From a checkpoint of a small image classifier.
Model: arch squeezenet, activation silu.
Rows from block 5, named by matrix and row number. Rows with one number belong to one channel. Each number is 128 + 24 x the weight over its row's rms, rounded and kept within 0 to 255. All counts start at 0. Numbers have three digits each. After the name is the row's rms in percent of the matrix's.
# sq0: squeeze pointwise conv (model.blocks.5.sq.0.weight, 64x256x1x1), inputs 0-127
# e10: expand pointwise conv (model.blocks.5.e1.0.weight, 128x64x1x1, transposed), outputs 0-127
# e30: expand 3x3 conv (model.blocks.5.e3.0.weight, 128x64x3x3, transposed), outputs 0-15, a 3x3 kernel for each
sq0.9 099:143140145069102130128139127111097124131101116152157110113151098141133105117140134114135086120118090129141126167123136134124144139183135148146136120118093142120153114135088112117097106137097122083150117145170112138140123121111131097142130092151141142135088125122089092107134146137118123127076149160121142131157124142130175097142123071107086106088120088129089119150147131151129108107146
e10.9 104:138145157123121140168151112123173133146117124106112108149103173138172151095107093096120120129082109148129133142116113085147133116121116103098148154083119114124114162124155154094122102163175164107161130079121128162125123143140108168142147092153113103108137106165114169112129103112132094188132112108145146129151124149066157153135127127099137118113110142173137091106130099128109113102127
e30.9 102:106134094130142120122102123143158156103142099110157161145148144121106138164123161063128095150124149133113119160120126128120134146137113117139078122115140145072108070099132120124151129127111064100120161136149156091115131121127141139151123113165110182105133153116158123109120088094106112121158131090122134129160161111147133156113119175114139197151098167170152137085161136116093126142104146196090110166091168125126079109160153132119125
sq0.10 089:143143135137135148122094124102104098129107131110144125083183123136105110103150101101125086131146128102133145144109126141135161145138156132143104092159126120124123141143090101124087133151114132185118113102165136122137133138154123146126110111116108136141114135161115150056127124131133075141109120133116116124150132158179178089105130100139150086140161074135160131132139126151148158125142
e10.10 091:145122120162106118147148166150132069127135159136133104119143124096128110140133126102069079093131132130094098127098145097158140150145096081137118159089138132091097164118145147106103094150126114128106101116112112138148123123117093153175121139122132155101145095125150114112089133149132089133150109148112087121082110131141126113109078121087112086139150082137109113107116148161079118134128
e30.10 097:138123123156170105139133097108170136140108157157156147111101134093141133129137101133148101113107131182103095130102129122094129138148114180117092163081123122109095152133142133142145127126111141154120123117141146105143106155156114120146126064120075145124115091120084087126181109094122122118149127134127142147124118119146149137117084044112097153111075106130136110105095132084127132142125081182128189159135115108104135120119113146115131
sq0.11 098:140123105154124152107117125048134097111091158127120145110144154136122131149150140122114122106109109113134134121129135121137146122160115047142157102159110107161096138131127125154127125113152139110132122132116134137106130159189155121158141116134148137139113133163134129109133116126099113137143120115093111100162127109141158136169131127137135119134177149119155130139120106168132147157132
e10.11 092:115051069106148156126138096095115121147118127139184154116164157126126073136152086107148143166134085092123138167150131126152152162129150141142127137138141099141087097141148149187128125086147148105104116114147104123108135115148142139141120129114110147132155145099102142154125109158145100088106115139096111133104151150138167152153149113114107121134121137087121118134110085104113121094126
e30.11 098:134165135086140081144157092128134103133115145096112155105104108126125150162164177154121150131121067173095148145109095123114158120117149127124092142143145121134106120147096111122126128124082151132153143165117140122131141113118118163144160136179178113151130107132151150122101096141136147144104092101147133132130153138066121146081121129102115080160128118140112115131132121108106133108105121084092132082126110107148168117075173134105087
sq0.12 107:135122148164122138153103153076121083159108098126118152150146124122156145126112078114148162145130110101147121108117154164150142109137125089138108125148058140136138149111106141093123124108137101125133142105132098157124111135139143126122145099087111156164103144140150130137107097128149135144152151127115152139159173148136166144138155128165137147153133134136162144158188161106117152170164
e10.12 088:134153157098105141125114103103101106137110161170120109121063072156156177159104091106145211128101107092103143132129133137122133157140106162160154114140108098130101168134150126104096093131092146107119116082098133110131113099136098139116144143116145140121106135113118132097172113149131146130152143120144143145128137095100087143109126135171134141122129110106145130095124153110102139095106
e30.12 099:125103151136130157141151140119112109162128175133168085116127167140143132170176126130100089125086101126104101119132120130130151095112152130122122134113128160121166110087115118131115126123145111152138115125100099112116111189105137094128096069128135131142129124095103117116095138117069139125119138134114105108136123107121068105109132101115124172093149153144136121172143101120163152137174130092125156154098113123159163134152147120089155
sq0.13 098:106123139123135115114096084122137119094084128120086137124150164098112123120119101115125099117137138117133095111107144102115111121116128125128074162114121099140105076108145142134157130128122104142138136095144139111105131069097116098123150130113081131105137093125173113134145157122141124124102117108104130101161131100163148115139120137114116130132163148102170111118145107108110169145156
e10.13 092:137092115114126120081145115110135160112105067136142151135123096099131157123161117171127112124136133119121130142089159092103148118082157116155146149125148059132139113109105150107110175125109147123097137122124169078071122148066121092117165153112088126121097133117130105113099132150126130130122137108129129111128158123100143104099099095160136129138095115122113172105134149088159124137118
e30.13 098:143136133160104172066110126147152109155130116153133109147102088124123137096130115140114133147143124144123146103140147117137056119110099095150138174120127123114112129129103139115096162172124098113111106108085144129115114137131126161101124124178125178161147107125131098115130124111155133099169121126100134186149165131114117132088118095136142117127123125133153083134107133143095155144158107137131129101143134158197139159153118136120168
sq0.14 102:143078114129149116136139142135100148107143158143109111153091136153142164108082135160119186122137104118115147121170128121122138144188125108119148113139085114136108099166095110122137151140111135097115127111172112102140112149108134119153080136115052118129091125114092090110117165118120126125171112135123175154138112109157115126144132131155165099152105095160121092141150116154157157092110
e10.14 095:067090141115112098122103117081087129120135155138133107147111114115136127127150123140117109153180096137166161133109154145155174132140132175134156129141148144109140173166198120117137143138141156146121162163123132116099126130114145130091176162134146161110123096134169161171133129148112099098125150157122096115135129121126129130159125094113138120137122083153131166164105083124143126129104
e30.14 105:106125170156088150100129153069130124155181147085062121140100158178122118131143127124106136110165128084135145135114134137096116116111081097150118151168136108112134131131121139124103110102105163120106105145123148123147160133113096129094143161141148105171099137128118167123149181131140099141122149202099155102164133155148132121136129124109147105166102154126141143095125147104109102118130143137148134167165145170161142138137129155149129
sq0.15 088:130132139110126116128129139134163097127145126118163113130091103154130120125140171129150136121119156132138142143150124078151123118114116136091142148128126135086133068140159091117164084104137105066113136127136168128106123108165135095106160127132133126154139139140130129133140118150116105147131076135149123112128109099091112111099157142142106133099120153101116110125101040087089130110115
e10.15 111:139159096170112126134118108136110137159117130147067102126072102131125137131117108123071131079152109153130142082108121141123106148123112137093142136113132107105128158128147177158073119143115149112066147086124092153151141113092128154158111121105091091098141151133143173134151112150130102159107147114103145131136109085142150131102140153120125152152080141149135119122123128107142125094100
e30.15 096:155153140136126153161124090147123150115137111172130094148164126123154128112171166118159120103117142130101111127131146106127145108136126137111134165121157153163152160117113119137127130098120112168094122087107129179141179144124159165105065138139147149102133139148111141183134113140121111160128071075183139117145114135131110087139157162112149144127114089145112131131123126134122094146130177111160079109126127123105097100155117143099101