config.toml
model = "image classifier"
dataset = "photos of arthropod specimens (BIOSCAN-5M)"
train_examples = 48750
image_size = 48
crop_scale_min = 1
horizontal_flip = false
targets = ["order"]
num_classes = 18
arch = "squeezenet"
norm = "groupnorm"
hidden_act = "silu"
weight_standardization = false
depths = [4, 4, 4]
kernel_size = 3
stem = "single"
widths = [128, 256, 512]
mixing = "mixup"
loss = "cross_entropy"
init = "kaiming_normal"
optimizer = "adamw"
learning_rate = 0.0035
beta1 = 0.9
beta2 = 0.99
eps = 1e-10
gradient_noise = 0.3
max_steps = 11800
batch_size = 256
epochs = 62.0
lr_schedule = "cosine_restarts"
final_lr_fraction = 0.1
warmup_steps = 350
weight_decay = 0.07
Rows from block 7 of a small image classifier, named by matrix and row number. Rows with one number belong to one channel. Each number is 128 + 24 x the weight over its row's rms, rounded and kept within 0 to 255. All counts start at 0. Numbers have three digits each.
Before each channel's rows are labels from the 100 images, of 14848, where the channel reaches its highest value: "peak at" is the part of the image that holds the peak; "top examples" is what is common among them. Only what is clearly more common there than usual is listed. The data: photos of arthropod specimens (BIOSCAN-5M). In brackets: how many of the 100, against the usual share in percent.
# sq0: squeeze pointwise conv (model.blocks.7.sq.0.weight, 64x256x1x1), inputs 0-31
# e10: expand pointwise conv (model.blocks.7.e1.0.weight, 128x64x1x1, transposed), outputs 0-31
# e30: expand 3x3 conv (model.blocks.7.e3.0.weight, 128x64x3x3, transposed, each kernel summed), outputs 0-31

peak at: centre (66 vs 11.1)
top examples: order Hymenoptera (43 vs 20.4)
sq0.5:127128156150160108120091115142144153145088147113148131085131143130141117152087123069088080103099
e10.5:094103114108146084129113100107118155116137115112088139123127152110136107137153115161106154134126
e30.5:152143162096098114143162080105172115126101111122145135151138103149122105083061141098127139148097

peak at: top right (44 vs 11.1); middle right (32 vs 11.1)
top examples: order Coleoptera (86 vs 16.8)
sq0.39:117149123188131179123102099114115104082127153127118124158101141090171104114182150142146123102140
e10.39:107119117128154123141104144068138126138154187145153164134150103107151129121139116167141127148159
e30.39:120159163134110112072139151124148167152093103103168128140121130141088134112126104121096123061118

peak at: top left (69 vs 11.1)
top examples: class Collembola (27 vs 1.9); order Entomobryomorpha (25 vs 1.4)
sq0.62:130127148091126116117127136158078146144133146097102135140156126136098127112100137157096139117116
e10.62:150118128142127133140108163133133105134132122117125095128134133131125140155124117107076139102100
e30.62:090113141100130117145133085094173094116129117142120131117062135172096165103103126154125134122128

peak at: top left (44 vs 11.1)
top examples: class Arachnida (35 vs 4)
sq0.34:122113134150094100099127102145106134096116110097160139128143133123123115123138117138109097144074
e10.34:093116128126111083167128158152130125150111141142115148130122098069122142085142110117169129138140
e30.34:096172136168122101166111089127120119129130061123104148165120125156144122124106130116174149138141

peak at: top left (45 vs 11.1); centre (42 vs 11.1)
top examples: order Psocodea (32 vs 3.7)
sq0.21:178109118122086085118124143119115125122172122087135143075073117135143084119136112106112094102098
e10.21:145158118161134111152081158127086112146098132117163151106121187166122107137123170110148080134156
e30.21:103131100141086138139126109138123119136138133110085105145128109083110123165142103155150121124139

peak at: bottom left (47 vs 11.1)
top examples: class Collembola (33 vs 1.9); order Entomobryomorpha (32 vs 1.4); family Entomobryidae (26 vs 1.2)
sq0.7:096116108102097116056122151139131125122121115105127114119143148143144142135148119141113139090093
e10.7:116100144086114177157124098125122100113139147123156138115098115145133149162129122095095087126100
e30.7:188131108119115104109125119103126138151144131103148113111159173132169183074119138103114129122119

peak at: middle right (32 vs 11.1); top right (31 vs 11.1)
top examples: order Coleoptera (78 vs 16.8)
sq0.1:159167146174129127095141114117124104126107098101154118138095125092111158127127121120140130153108
e10.1:156099136135168110165138131115134158138139136113081159154139099094101072102132145082151131130139
e30.1:124144132111105105129153113103150157128158108132079099121143162100095142105147138166150070144156

peak at: top left (86 vs 11.1)
top examples: class Collembola (35 vs 1.9); order Entomobryomorpha (32 vs 1.4); family Entomobryidae (30 vs 1.2)
sq0.49:120149135157074125110099117121122104111120094128139128157150154141158110109147129156089103174135
e10.49:117102138105080137085070127118142113142095120143140116125136089136109104118153106115110112143142
e30.49:135098139166081112113102099142140137134157131105129167172099122102138117152135122111132128086130

peak at: middle left (41 vs 11.1)
top examples: order Hemiptera (62 vs 11.3); family Aleyrodidae (36 vs 1.1)
sq0.13:122134148103160121149082111150153102159145128114161114111150134118150126144133113129151120103112
e10.13:129094111097126158129100087115156105094090140135085104122121103118141093128169115118092102102064
e30.13:130129131120112115122120140152173175124093187129114154119149133156154107154118132134142139122112

peak at: centre (58 vs 11.1)
top examples: order Coleoptera (37 vs 16.8); class Arachnida (30 vs 4); order Sarcoptiformes (27 vs 0.4)
sq0.51:150129117120135117122156128143114131162134112143107118141161109084145143113134144128099171129143
e10.51:166117139115121105091152124092135161143121105101136122095130164113131157112157143114151136122148
e30.51:128078114087140134109137111107164131144101112105093193148117096084100106079161121144118132093106

peak at: top right (58 vs 11.1)
top examples: order Coleoptera (74 vs 16.8)
sq0.22:109157127126131119105139144130155085099114133140100076117115128112090186156107147106163206118120
e10.22:172136154102154165146131113135117148134147087090102128094106086134151090117125125146097155096097
e30.22:105121096144066099142155126136136143128137144082164122146141120185167105135164098143122141126148

peak at: top left (39 vs 11.1); bottom left (30 vs 11.1)
top examples: class Arachnida (37 vs 4); class Collembola (31 vs 1.9); order Entomobryomorpha (29 vs 1.4)
sq0.57:154100131142132130161166069149135122112129112116116145125100132121120097152135126107136104145068
e10.57:127131150101098084142134120144113157136158117135083140156144126142123078113138134140109119097122
e30.57:130150124065101098145115103152125103129136133128125120132115127135076113064111141093134137112124

peak at: centre (50 vs 11.1)
top examples: order Hymenoptera (63 vs 20.4)
sq0.47:178144105086104131150125121103158145139126148121140123061113095171105116108098134158129155092169
e10.47:089129116136151169124131089078145120090138139138121074103146131164131174106105162122137159108146
e30.47:120136167172145146118125153130072122119067187134127112114118128121141155091144170126114077130127

peak at: centre (85 vs 11.1)
top examples: order Hemiptera (41 vs 11.3); order Psocodea (25 vs 3.7)
sq0.61:085146099116113066073104161116165135130146145169112118143150122115154099074129110115149075123164
e10.61:143099105142131153129136129116135133130154117177081112142136109135127084110148119106126093130161
e30.61:129116104115123106142107104107154131110137089155115122070091126115105102105124084116146119152121

peak at: centre (50 vs 11.1)
top examples: order Coleoptera (57 vs 16.8); class Arachnida (31 vs 4); order Sarcoptiformes (27 vs 0.4)
sq0.43:169093129155155117113154117122155086112134118089138110141088094140084128130158135137126123128095
e10.43:141180107123107097133085153148110151159145092146092113152135099111149143134128157122148088128121
e30.43:161087106136157148176127138130112093154118113121087133054100178124167106137100114109129124132080

peak at: centre (86 vs 11.1)
top examples: order Lepidoptera (42 vs 7.3)
sq0.56:118105154127143149136089144088124125138147169157110110170170124155156164132116124146142125098143
e10.56:141132090098094113116070140144125123100128120110122132139135147097073129107135187139116148162112
e30.56:173153112130169180159097162119139109156142120131152142109130151112099109144119090133136170131137

peak at: centre (57 vs 11.1)
top examples: order Diptera (87 vs 30.7)
sq0.26:141122113138156160132145120130171147133144151163090113136120124107115148152132136149125153147114
e10.26:157126078122118086142163120121129125157157098123104164110120115119098119129130119156090071137069
e30.26:124127129114105109175147132099141119087181107114142091100182123117112123131148127130120149074149

peak at: centre (53 vs 11.1)
top examples: class Arachnida (51 vs 4); order Trombidiformes (30 vs 1.5)
sq0.45:111163138138129100131103158109149141133099111119152142146092106132118114100122120153118139078145
e10.45:147151080106124133131115109099135088094106123094143076125147140134132094095144152140160144107118
e30.45:092113116114127115155144118151125139149125162182151120121081107162108141146133128133164068105132