Weights of a small image classifier.
Model: 48-pixel images, widths [128, 256, 512].
Training: adamw at rate 0.0035, 11800 steps, batches of 256, held-out accuracy 76%.
Data: trained on photos of arthropod specimens (BIOSCAN-5M), 48750 training examples, 62.0 epochs.
Rows from block 4, named by matrix and row number. Rows with one number belong to one channel. Each number is 500 + 25 x the weight over its row's rms, rounded and kept within 0 to 999. All counts start at 0. Numbers have three digits each. After the name is the row's rms in percent of the matrix's.
# sq0: squeeze pointwise conv (model.blocks.4.sq.0.weight, 64x128x1x1), inputs 0-127
# e10: expand pointwise conv (model.blocks.4.e1.0.weight, 128x64x1x1, transposed), outputs 0-127
# e30: expand 3x3 conv (model.blocks.4.e3.0.weight, 128x64x3x3, transposed), outputs 0-10, a 3x3 kernel for each
sq0.29 081:502479512499503516500470504500519501539524509494520482519517525546526504524517541513505518517531497488510504505480524475510509520496522513519560492496458574545547496479518485473533439528524504483512493516499532554499485487534501524502436523523516547513499467487478526521515481509538469519464482516516470508535519530444508494485450519524460526500464510512503482489518480482499531507512
sq0.30 091:498503478512482492514490510506521513472486502520479489515472488509479471469509516521504475526543465478466511506515491449546482489527570509515486494474537450487485509494472510516461514531503498552508431479520532526497479482518509485436527480535479498487493524521472524499471521490492533494532526512496469497497479454524514539507525517525472467461537490526546542481498521500473518486524
sq0.31 084:526496485481458500508486491482467485505511516489528529495552526529510517502478461510459486459490527519495503510510515498494462517482531489546486493541500469473530463520524482477521499487485497489498520485518516520537505491501480540528473508582501510507497465552470539525504445482509523489488487461527481501459520539507521533485488521523523507496513503459511571521513502481543472532471
sq0.32 104:511448506497473498500492482505489462499517493511490508517491462481472533515509514520499505502491514518482502521511497491542513537489537508506524510528442476489531467547500526478469508507453474507465488498454492484527477435497494538466491490469506510506485509479465548514541483489477541505468515433522520454466521499481496497479462507507475511477523482448517518485489492516521469463436
sq0.33 100:515503520474527507468516504497526493561506452494527506523500498499458522488481502443494528505470491515475523523516474464534474516493510521515471521503491527531515502530454480474489509505506499495523520472508520527514496535519507473482473493514541543466526461468464500500481498472486554479510534524457502496547474525543504509525512476547516512477513479481526526508494473509455551526554
sq0.34 093:458469503491500517499540500502499493497526512520533531489499473532494525504525458523484516473510506541513516503527534523515507493497507480491469495536498492490527468511524545494463518520474475486510493518509482484505520446519516516486505508501462511524462465438513561501535479480496508476491505445529492486480510531481483479453478538514498508503488512490523492434512477493512502464402
sq0.35 098:480543494519504510461475534495437513485502522455516516538486512470528512520490470484498495488483481554472509538464473490474501519497492454495491466495511528503501502500504461490517499517504522495470470499555493478440504505486548560536445471516479472463483512533484516529477521509533511510488496491510493528487498457512515499547496537499511472495547530527492516495498521451529499521503
sq0.36 079:481513507517549512471500534505502517497513491508488513518460522473499522536508511491519530536514504527478521530478487501501505507498515485486490480535483543513493534506496475518528501500515499469547505517527542529531499542517475482532477542537566567521594502551493519537525527536504535490491479536484501535554489496494517484525504511505508478501496512522482505552501503499509520502512
sq0.37 096:473495478498511506543537517561516484504528491499500483504538505511529480522523528460500508504521522517479500519487498507512525485495497516555474448471494441542517507484495489489493493535494497534466477540533517467447460494510538478505492488551500509510457472479493498538495549525582490524475467473523471516465516501491505489477467518484495459509541506529523485482498491492494495487508
sq0.38 099:522523472482508475484464471473542476517514493510471495501546505497500485488486471496466484490541477528450487567528457518531461504473471543518489496561489514461507495505478503482493490502505542479498493515508500503521543498545534459472514512531540514518484464486468498513497510493477484488523490537466534515533496521498520515482528478541486461453496527517518468510482484500502496481560
sq0.39 109:519479469544487493510479511490537474512456484489518498537524517510461485524499517518468473515515517530461514498448463482529532511512522509517488521497485544510529501486476552475491518512518486546491499512532518499497455485517515454489574490497509475491504437531460485480502516503488503525508461507454534521509466479474495496512483519493476481438490544500530499503496444500523513483485
sq0.40 115:459530513521468501501483500529453471443534496469439466517499472510512468494488514514486480487464484522528507537518506524506505496495530470562491512510511479543535494513505518537485521485482496510484484465509508528468506478508545515452504510521498495496476540492497543490534494510532534493467534497484490503512492465430511482533517487454491549507485462474526481501456491462492498498502
sq0.41 088:459519487521482480519480500463508480566497504503510470494527480535517522535501494525490480516449494488483468500515489498487510516529506482519495470513494553502507491518524504475530505549483533505499516499489545538496536530484485519531476542520567548514574487537458514546540494476514475530451479496505499472517543518506518511507500520489479524508497519495519503528495529484511512544496
sq0.42 091:460518502494494490534460509504511521507525536492526489505515495537484485524497536512496502480515483511503473514519511450523506488496513496549527503513521553556567459481521509502530521511512521508492527481502474523496501533470496507487498512551522513519491512460446566499533465481489523487459493507518449465470510516504487490522501451501516538529463542506529486487479507469491541525477
sq0.43 103:499469541517484533508506502459538497535507525514503514488487472555523506517525491510520507492525485476515497502522512469516490465532467513515530512475487552495537452533501506490503480476495477497540492483529525498490470501525499493494505489515506540541496479465552519536517432444494535455446517468512482514506491496465507508519472479478522516476499485452472497482545457489491521537489
sq0.44 092:496463511508498518514521481544481504469514514490479493496466455502493485475502521512470484497515406465525516524522511523485474480512513515480512511513528497511476502462495503501464512490484501440537537448522516514501514496531503505459500498492528524564504459493522495506521503474509517498491520538520465528572462476505528505505542471510464499544511477488470525538515489512483507515464
sq0.45 112:497541501494490485527486501481449526520494504493473508519491505512461512496481460492456469488489526525490480504522494497514506523507491470507460504498473553514489472507519492474504494510491509521500496473477514499530512498457524517521503518538534551513529488517462533538533520480530510564486460497506517423496526511507496537530481516481524557481505493479572508480463538512518496523547
sq0.46 117:465499495515450497505540486527474481499417501484461469501491451509498457498508502496498482478477486500548496545507548502510512481481514465516495494500490521539475484483518523501474528447458495499477522526495500506520524454500500501506495472486511545542524517537525531534527527535497502508484473476492477499472517473435476490485487483485544508512488484499543493452479485477469498529508
e10.29 094:491505471494488499490511495494546504502473454526502500506469498502505508522531506527539464520500481474507463482519483514500492488482523493481469477525475488481476526487519523452507481536505504484507535555474480502497485533433523507553472498510527506504498521480497481457511500512503524542488435514492502493481497413477546522500505488503504494476491470486422451518497499485510478514460
e10.30 092:510513514528429494547400509514500493506474504482496513470488521491505478489510468463477501507503513492529465511499512514498530521486514507570481518515464491510484504498454461497467500519475523488530500482485438519510487508477460512507504503484486497525489479487419498504491465505513487489444511472495508455488503527506489473491496485448516491501501523520506546474482484499457495502506
e10.31 084:489486511497541508505498493500562463512427495566481487533504529514481478554514480514535461494507503513485449462512537495517467469497473525490507481512529472479485467527538499531515512502533497489493513500489538515505493484441431510476483483499480505512503517485497521535485497493548501516517497493530516504474503507522489496491544499480507493468450467514500478482515452520478505543520
e10.32 091:494494503501484538531500457512531490464476488487464520506504479490431440495498496501517478484516470472473511498481517508492493468476510525536509531489504503486451463543521541495520505537488527482503509516519504500444469468447491450500473525462473479474550474507540472505459495501453477486504523486512468485511519491495501525535532530528508515476527499551505519480480472479500474517508
e10.33 102:512513512519489506460470502525495548483495492516486491494532501517524473506507509486487476488551491507470486551480460465488489524540507497475536496467469512510477499478458483522509433484528458474525467511500520500521483475503484505478519542502477459458489484494490528451466544489492479508507539487496528490491484497463513513528454506457470514489511542479505504470462505567489451523497
e10.34 105:482532503458521493500455467511521455455456499483508469519532465469469486491497500503517468516478455472505465485515485512524508507492526544497499520474541515497549508517526490475497481516454481491474497519494492457491491456477471523465488479482497471482421484459502437485497499523486500520510505485500506450499484534502525514457504536498502504497486507500494513451499475491438513490511
e10.35 112:508510530472435490529540547464503473516483494488489514502468464495540463487506431484499497510446529492510492503495475498494503502497509476473512439450475514498499505491516508459481481496481509493537461491463492546509487521477488476495466483475490525516449541450474490491515498491541493494480495501532462466471537524475491489503522468519479466502469477506485508491504517543504488507546
e10.36 103:519520528496471528512503515503471479515493489474492512479448458523501512473503495498502504511477503468514508508504505507515521505488496507495504507522527526462508491512471489445493426499464487512532489507524490517497499496467506509518516519530514514522474520513448482501543508508520475521488488504479418455456498484474416481456516479492452476468475473476498471471452512483457473470499
e10.37 104:507512516530449482502500490499518482515505517520518486476497468497459500534485529494479499520435494499478480526553483494481514526487526507492498566499482534503494470506479543451523429549481498528483494499488461502522487519527520516532520524503499485490483502490459512481513510523523503481527496527495459480469470503426500480534510560493531487485503510495471482458490480495513540528522
e10.38 094:515474467526525472543428496467540514483525504489515472511500492469522505500468503509500481514527547509476533511470497518475474494562514504450463565499534478486517490502508525486511507480452492525514489566497518511522498483509457504516483477498523473523514492548507491492497483533506510468527498528477497510523511498497509484499507495558548489477505538505504520510470538528546468490482
e10.39 104:514545482543476487489416508481518496453532522520454467498471465507504495493508533482545476517468525495514541507523499547493484502507498531504497515525526499472491515512509475458474465510507510535518503502529492473482508553455513549519523531518481513526473466512495525504495489497515501510532503450457509495492480543489476484510500503507491492499556507529508497515485457450521520506538
e10.40 106:476506495444509525471487491459504556444474495480509497493485487515462510452503476501459500471503483521544488513540551498511478461547482483541507462527495501513553512482466478523474544547530538536486507478481490502524505481501538528506491482509483542492540526483525502497526467510512486508516480522505524480484500515479502516514508551494493511498520485514536554467512463499487522488520
e10.41 101:492464508487504521489500470474519524511472509513493517471524529540524527500526487539518507456480516476481506500527503491493481494511487458479523523494496502469519487509505501480487473518504499493521499473472523470482468499546542474490499518532498493544472470499448464503548536518480516545446441467489501493462484457534538480503498487550518499476510471477534538525476454455490468497529
e10.42 107:478483509435481472469494478455517477506483505487475549507510520477479523493456473452497509499460501512483482518501508485518510530477511497467511464508516524452511457492502473459528500509534464516497481510485513470506479465425454520486485515465471545500512510521524473537516480480463484497500499487522540449502502512522496502531459487486452503505480487532503481555503500480466493501505
e10.43 100:477511498481471519517513454503492491464468471488465511454486502470547530484528542498481510494472424485518432446493526528519486503483535551449453504498503508498491529495523477472500464459512482498528519525481477508523487489491489542540506500489497489494550510505464518506496477497499523501488523502512530508498483499464498526468512515485466533542443502494483488473519486478514489482492
e10.44 109:486452513489498498540520495496495499498536516509504443491526507464513507467484505496523516496500444511500473471497493497541502457483506503482472529459497505554496540498501499526479498486460447500477507510510443531447512494493458486499489440486469486506466461489506448508504484513524532485493512481511495478473506485522511496526518536480466520523464521456514465437468511527478520497476
e10.45 100:484497542486497499505512488466502559533469529492519509460489544516495506458521473516530489511527465527539501515501489489474486501519465499496499511488495512475531476544510516472489563510477521476512493475493521507487499409497520471448492492516532517517508517470521504542534514507513541497433510483495448491512498475526448478480484476497493485498495480540482489493453508497490533506507
e10.46 094:465508497490486482500469449466488444511518544526456527426515495508504500519474509538499450508472540468463500516470474534493490531492520494551506484517490475456521532507474509482497484533499508499528487529490499528526480488479492513520481530485495535504496530524462489492445495523517476491494478528477488500465531497517513543478477545453477459491469501496497476463487486515521517476500
e30.29 095:518475446494483458534504490532534515513510485496486528497493485492515522459531504491502478516511515502474505459479498444454476426446472529512525508507524468513534487509460535507477509517561502526508461492464511460480479477455482520509472499501477486524477493510520522523507502517453507508469490544
e30.30 098:466500442509511512516496484484530498452492498504487500497510469492451474468502503510471481462487481465511504527487481473471505520562474500469471510560495468437483524501482467499472558527483514506472472507475498504513524513526477522433497487488504543483473498473499511520530494502516508489507488480
e30.31 098:532475517508521506490499500491480491516476459510513515510523519477478530514515483475541525505510499538470531466512536518526490487516489528506504527522470475478475497542520502500514501521447472470523481472516475465479506474547488483500486507487459510469488474503488517442506537505511529495483519502
e30.32 101:504514522499520560521476513479515468530521482466533477507487508512483497503524470537497489507516487562477457510503494533491541498497525546529495500507472519486515513545520474477486512502505554493482492494522521472536525525491483560521506495499506513510473488512483524510477541499488469533481515481
e30.33 107:512511494535530534503495519476515502554481494472499481486487528508459491497488476462527518491542496549539474491527483433519493473535508489471500478526455537452465509517526489525489524533514537503535524488505504512463468517514497501506512462544529524505534506501547477519485476494494516484516525493
e30.34 095:526509533503524524493470480476464531509531532514525514498505528486505542485503482488478492481524536502492488512525514487493490500496511536519525539495514533481490533519533508501490485495444513527557494498490527535526516522511530574461509519506495477486459493462544483447495522469515591526495494507
e30.35 097:475499502510504462485507516506518513532503505504527537528485481490476505510514501507480520508548466469476510421483535431534532501494495499487466486489506430520531483473490519542474532468507496507524502567524488453540518505513471464454478534519498499477527500515469496525528479451492505472518490459
e30.36 081:506478487500452451486500465494529520519459518521506490501528503510506472458464502462527520499520493437440500500455469476495485519510459501487447465481493460510510498464438494478464503507499506496516453472474505518483453508446489534472463475476499518495517522503486505517490526482482498478482489472
e30.37 106:503491467511495503462489496544516489482523540492488491496485495491469525507533511488536452544475495447476483484529519492516484530534481471548492435475512516489489535477472521485515505452550494505515473509504447431509479475525517481474458500475523476507514483531491502464479472471471475472492503505
e30.38 104:500474522475501534508480513481545542501489502455503531514514497517481477503519466526495499557473536534504541504515473515493516517466472522470491453470496473486502515493508452544528520542505498468517500459451504489535545493445447498498496485492475481510533480506507527504473525496529519529509497519
e30.39 103:506531540499497467530501477499486479499447502481555495523498502532494480512491511504495536520509475494474460479505480502482496501450471472515527506468496502495466507489502494462506455515499482512461492468480495513486497495453501510522490500462529509495496467451469510486482517521461478474474490453
e30.40 104:504494489506538474511475511544517551495511490493504503494499528481523515475533508515507508481541472462528515478510513502484505540482488462460518465475480474522470481521506487517477528521523498482477493501515478510459510485532494479506490497502513508482487489484532531513517483495524458508466462518
e30.41 098:500474486474497497507560462464497514506492516495511473518530496517522491492466513521532483531477490492563501442499520484488503510438512514531496534498516444500501522502518528528487549533491528521554493513530518489496487518499486540535475517472491511508463486472496509480474519500481503470551522498
e30.42 101:488516507518506466499474490493493531532540494513504478501498515477524517530562490499534480451526526502530511499520493417515502470504544524526531495506479437462508486505567523499522521509477535515498496517509493484508469497535499509474490497475490503510525496538490506514493506467476473491458548471
e30.43 100:529541523509515511474515490484452517496527522474523529511534534462503505492499489470518487503517495490519511520470485505511448466479488525535447520557531447509518489526504513504482529468502485511507560506481529492530500528522525507474472533519516534500522517468493460509488467465490522505483493523
e30.44 098:539499515508488511521497495505536474507506468484491500436436512518542498503487499493533510507503486498484486524522490544521503525478484554534510542485512510512482468490502500477452507551469505484493495501493511479497510494531520509492529523506494500522498494512484475492446524495500504501481530523
e30.45 100:435520478491521540463485509520480544491505474513471477523535524493492521493451486526508529471496529483465541540506494487494497548529549477486528464478472487513533531506504500531516501515474515533484490499474527508516449520478504487473500481522472521466447473489485482513486486486464487529452471498
e30.46 108:486498502512486514486501485514515547501478467446494484487502489462507539478477493475513465480519505509461556485502528552513531534514514541495516505515432520493485476493491495481510485503483539482516464505494505493487560520519498536535540536525471510521516527510536467437527522477534488487481473477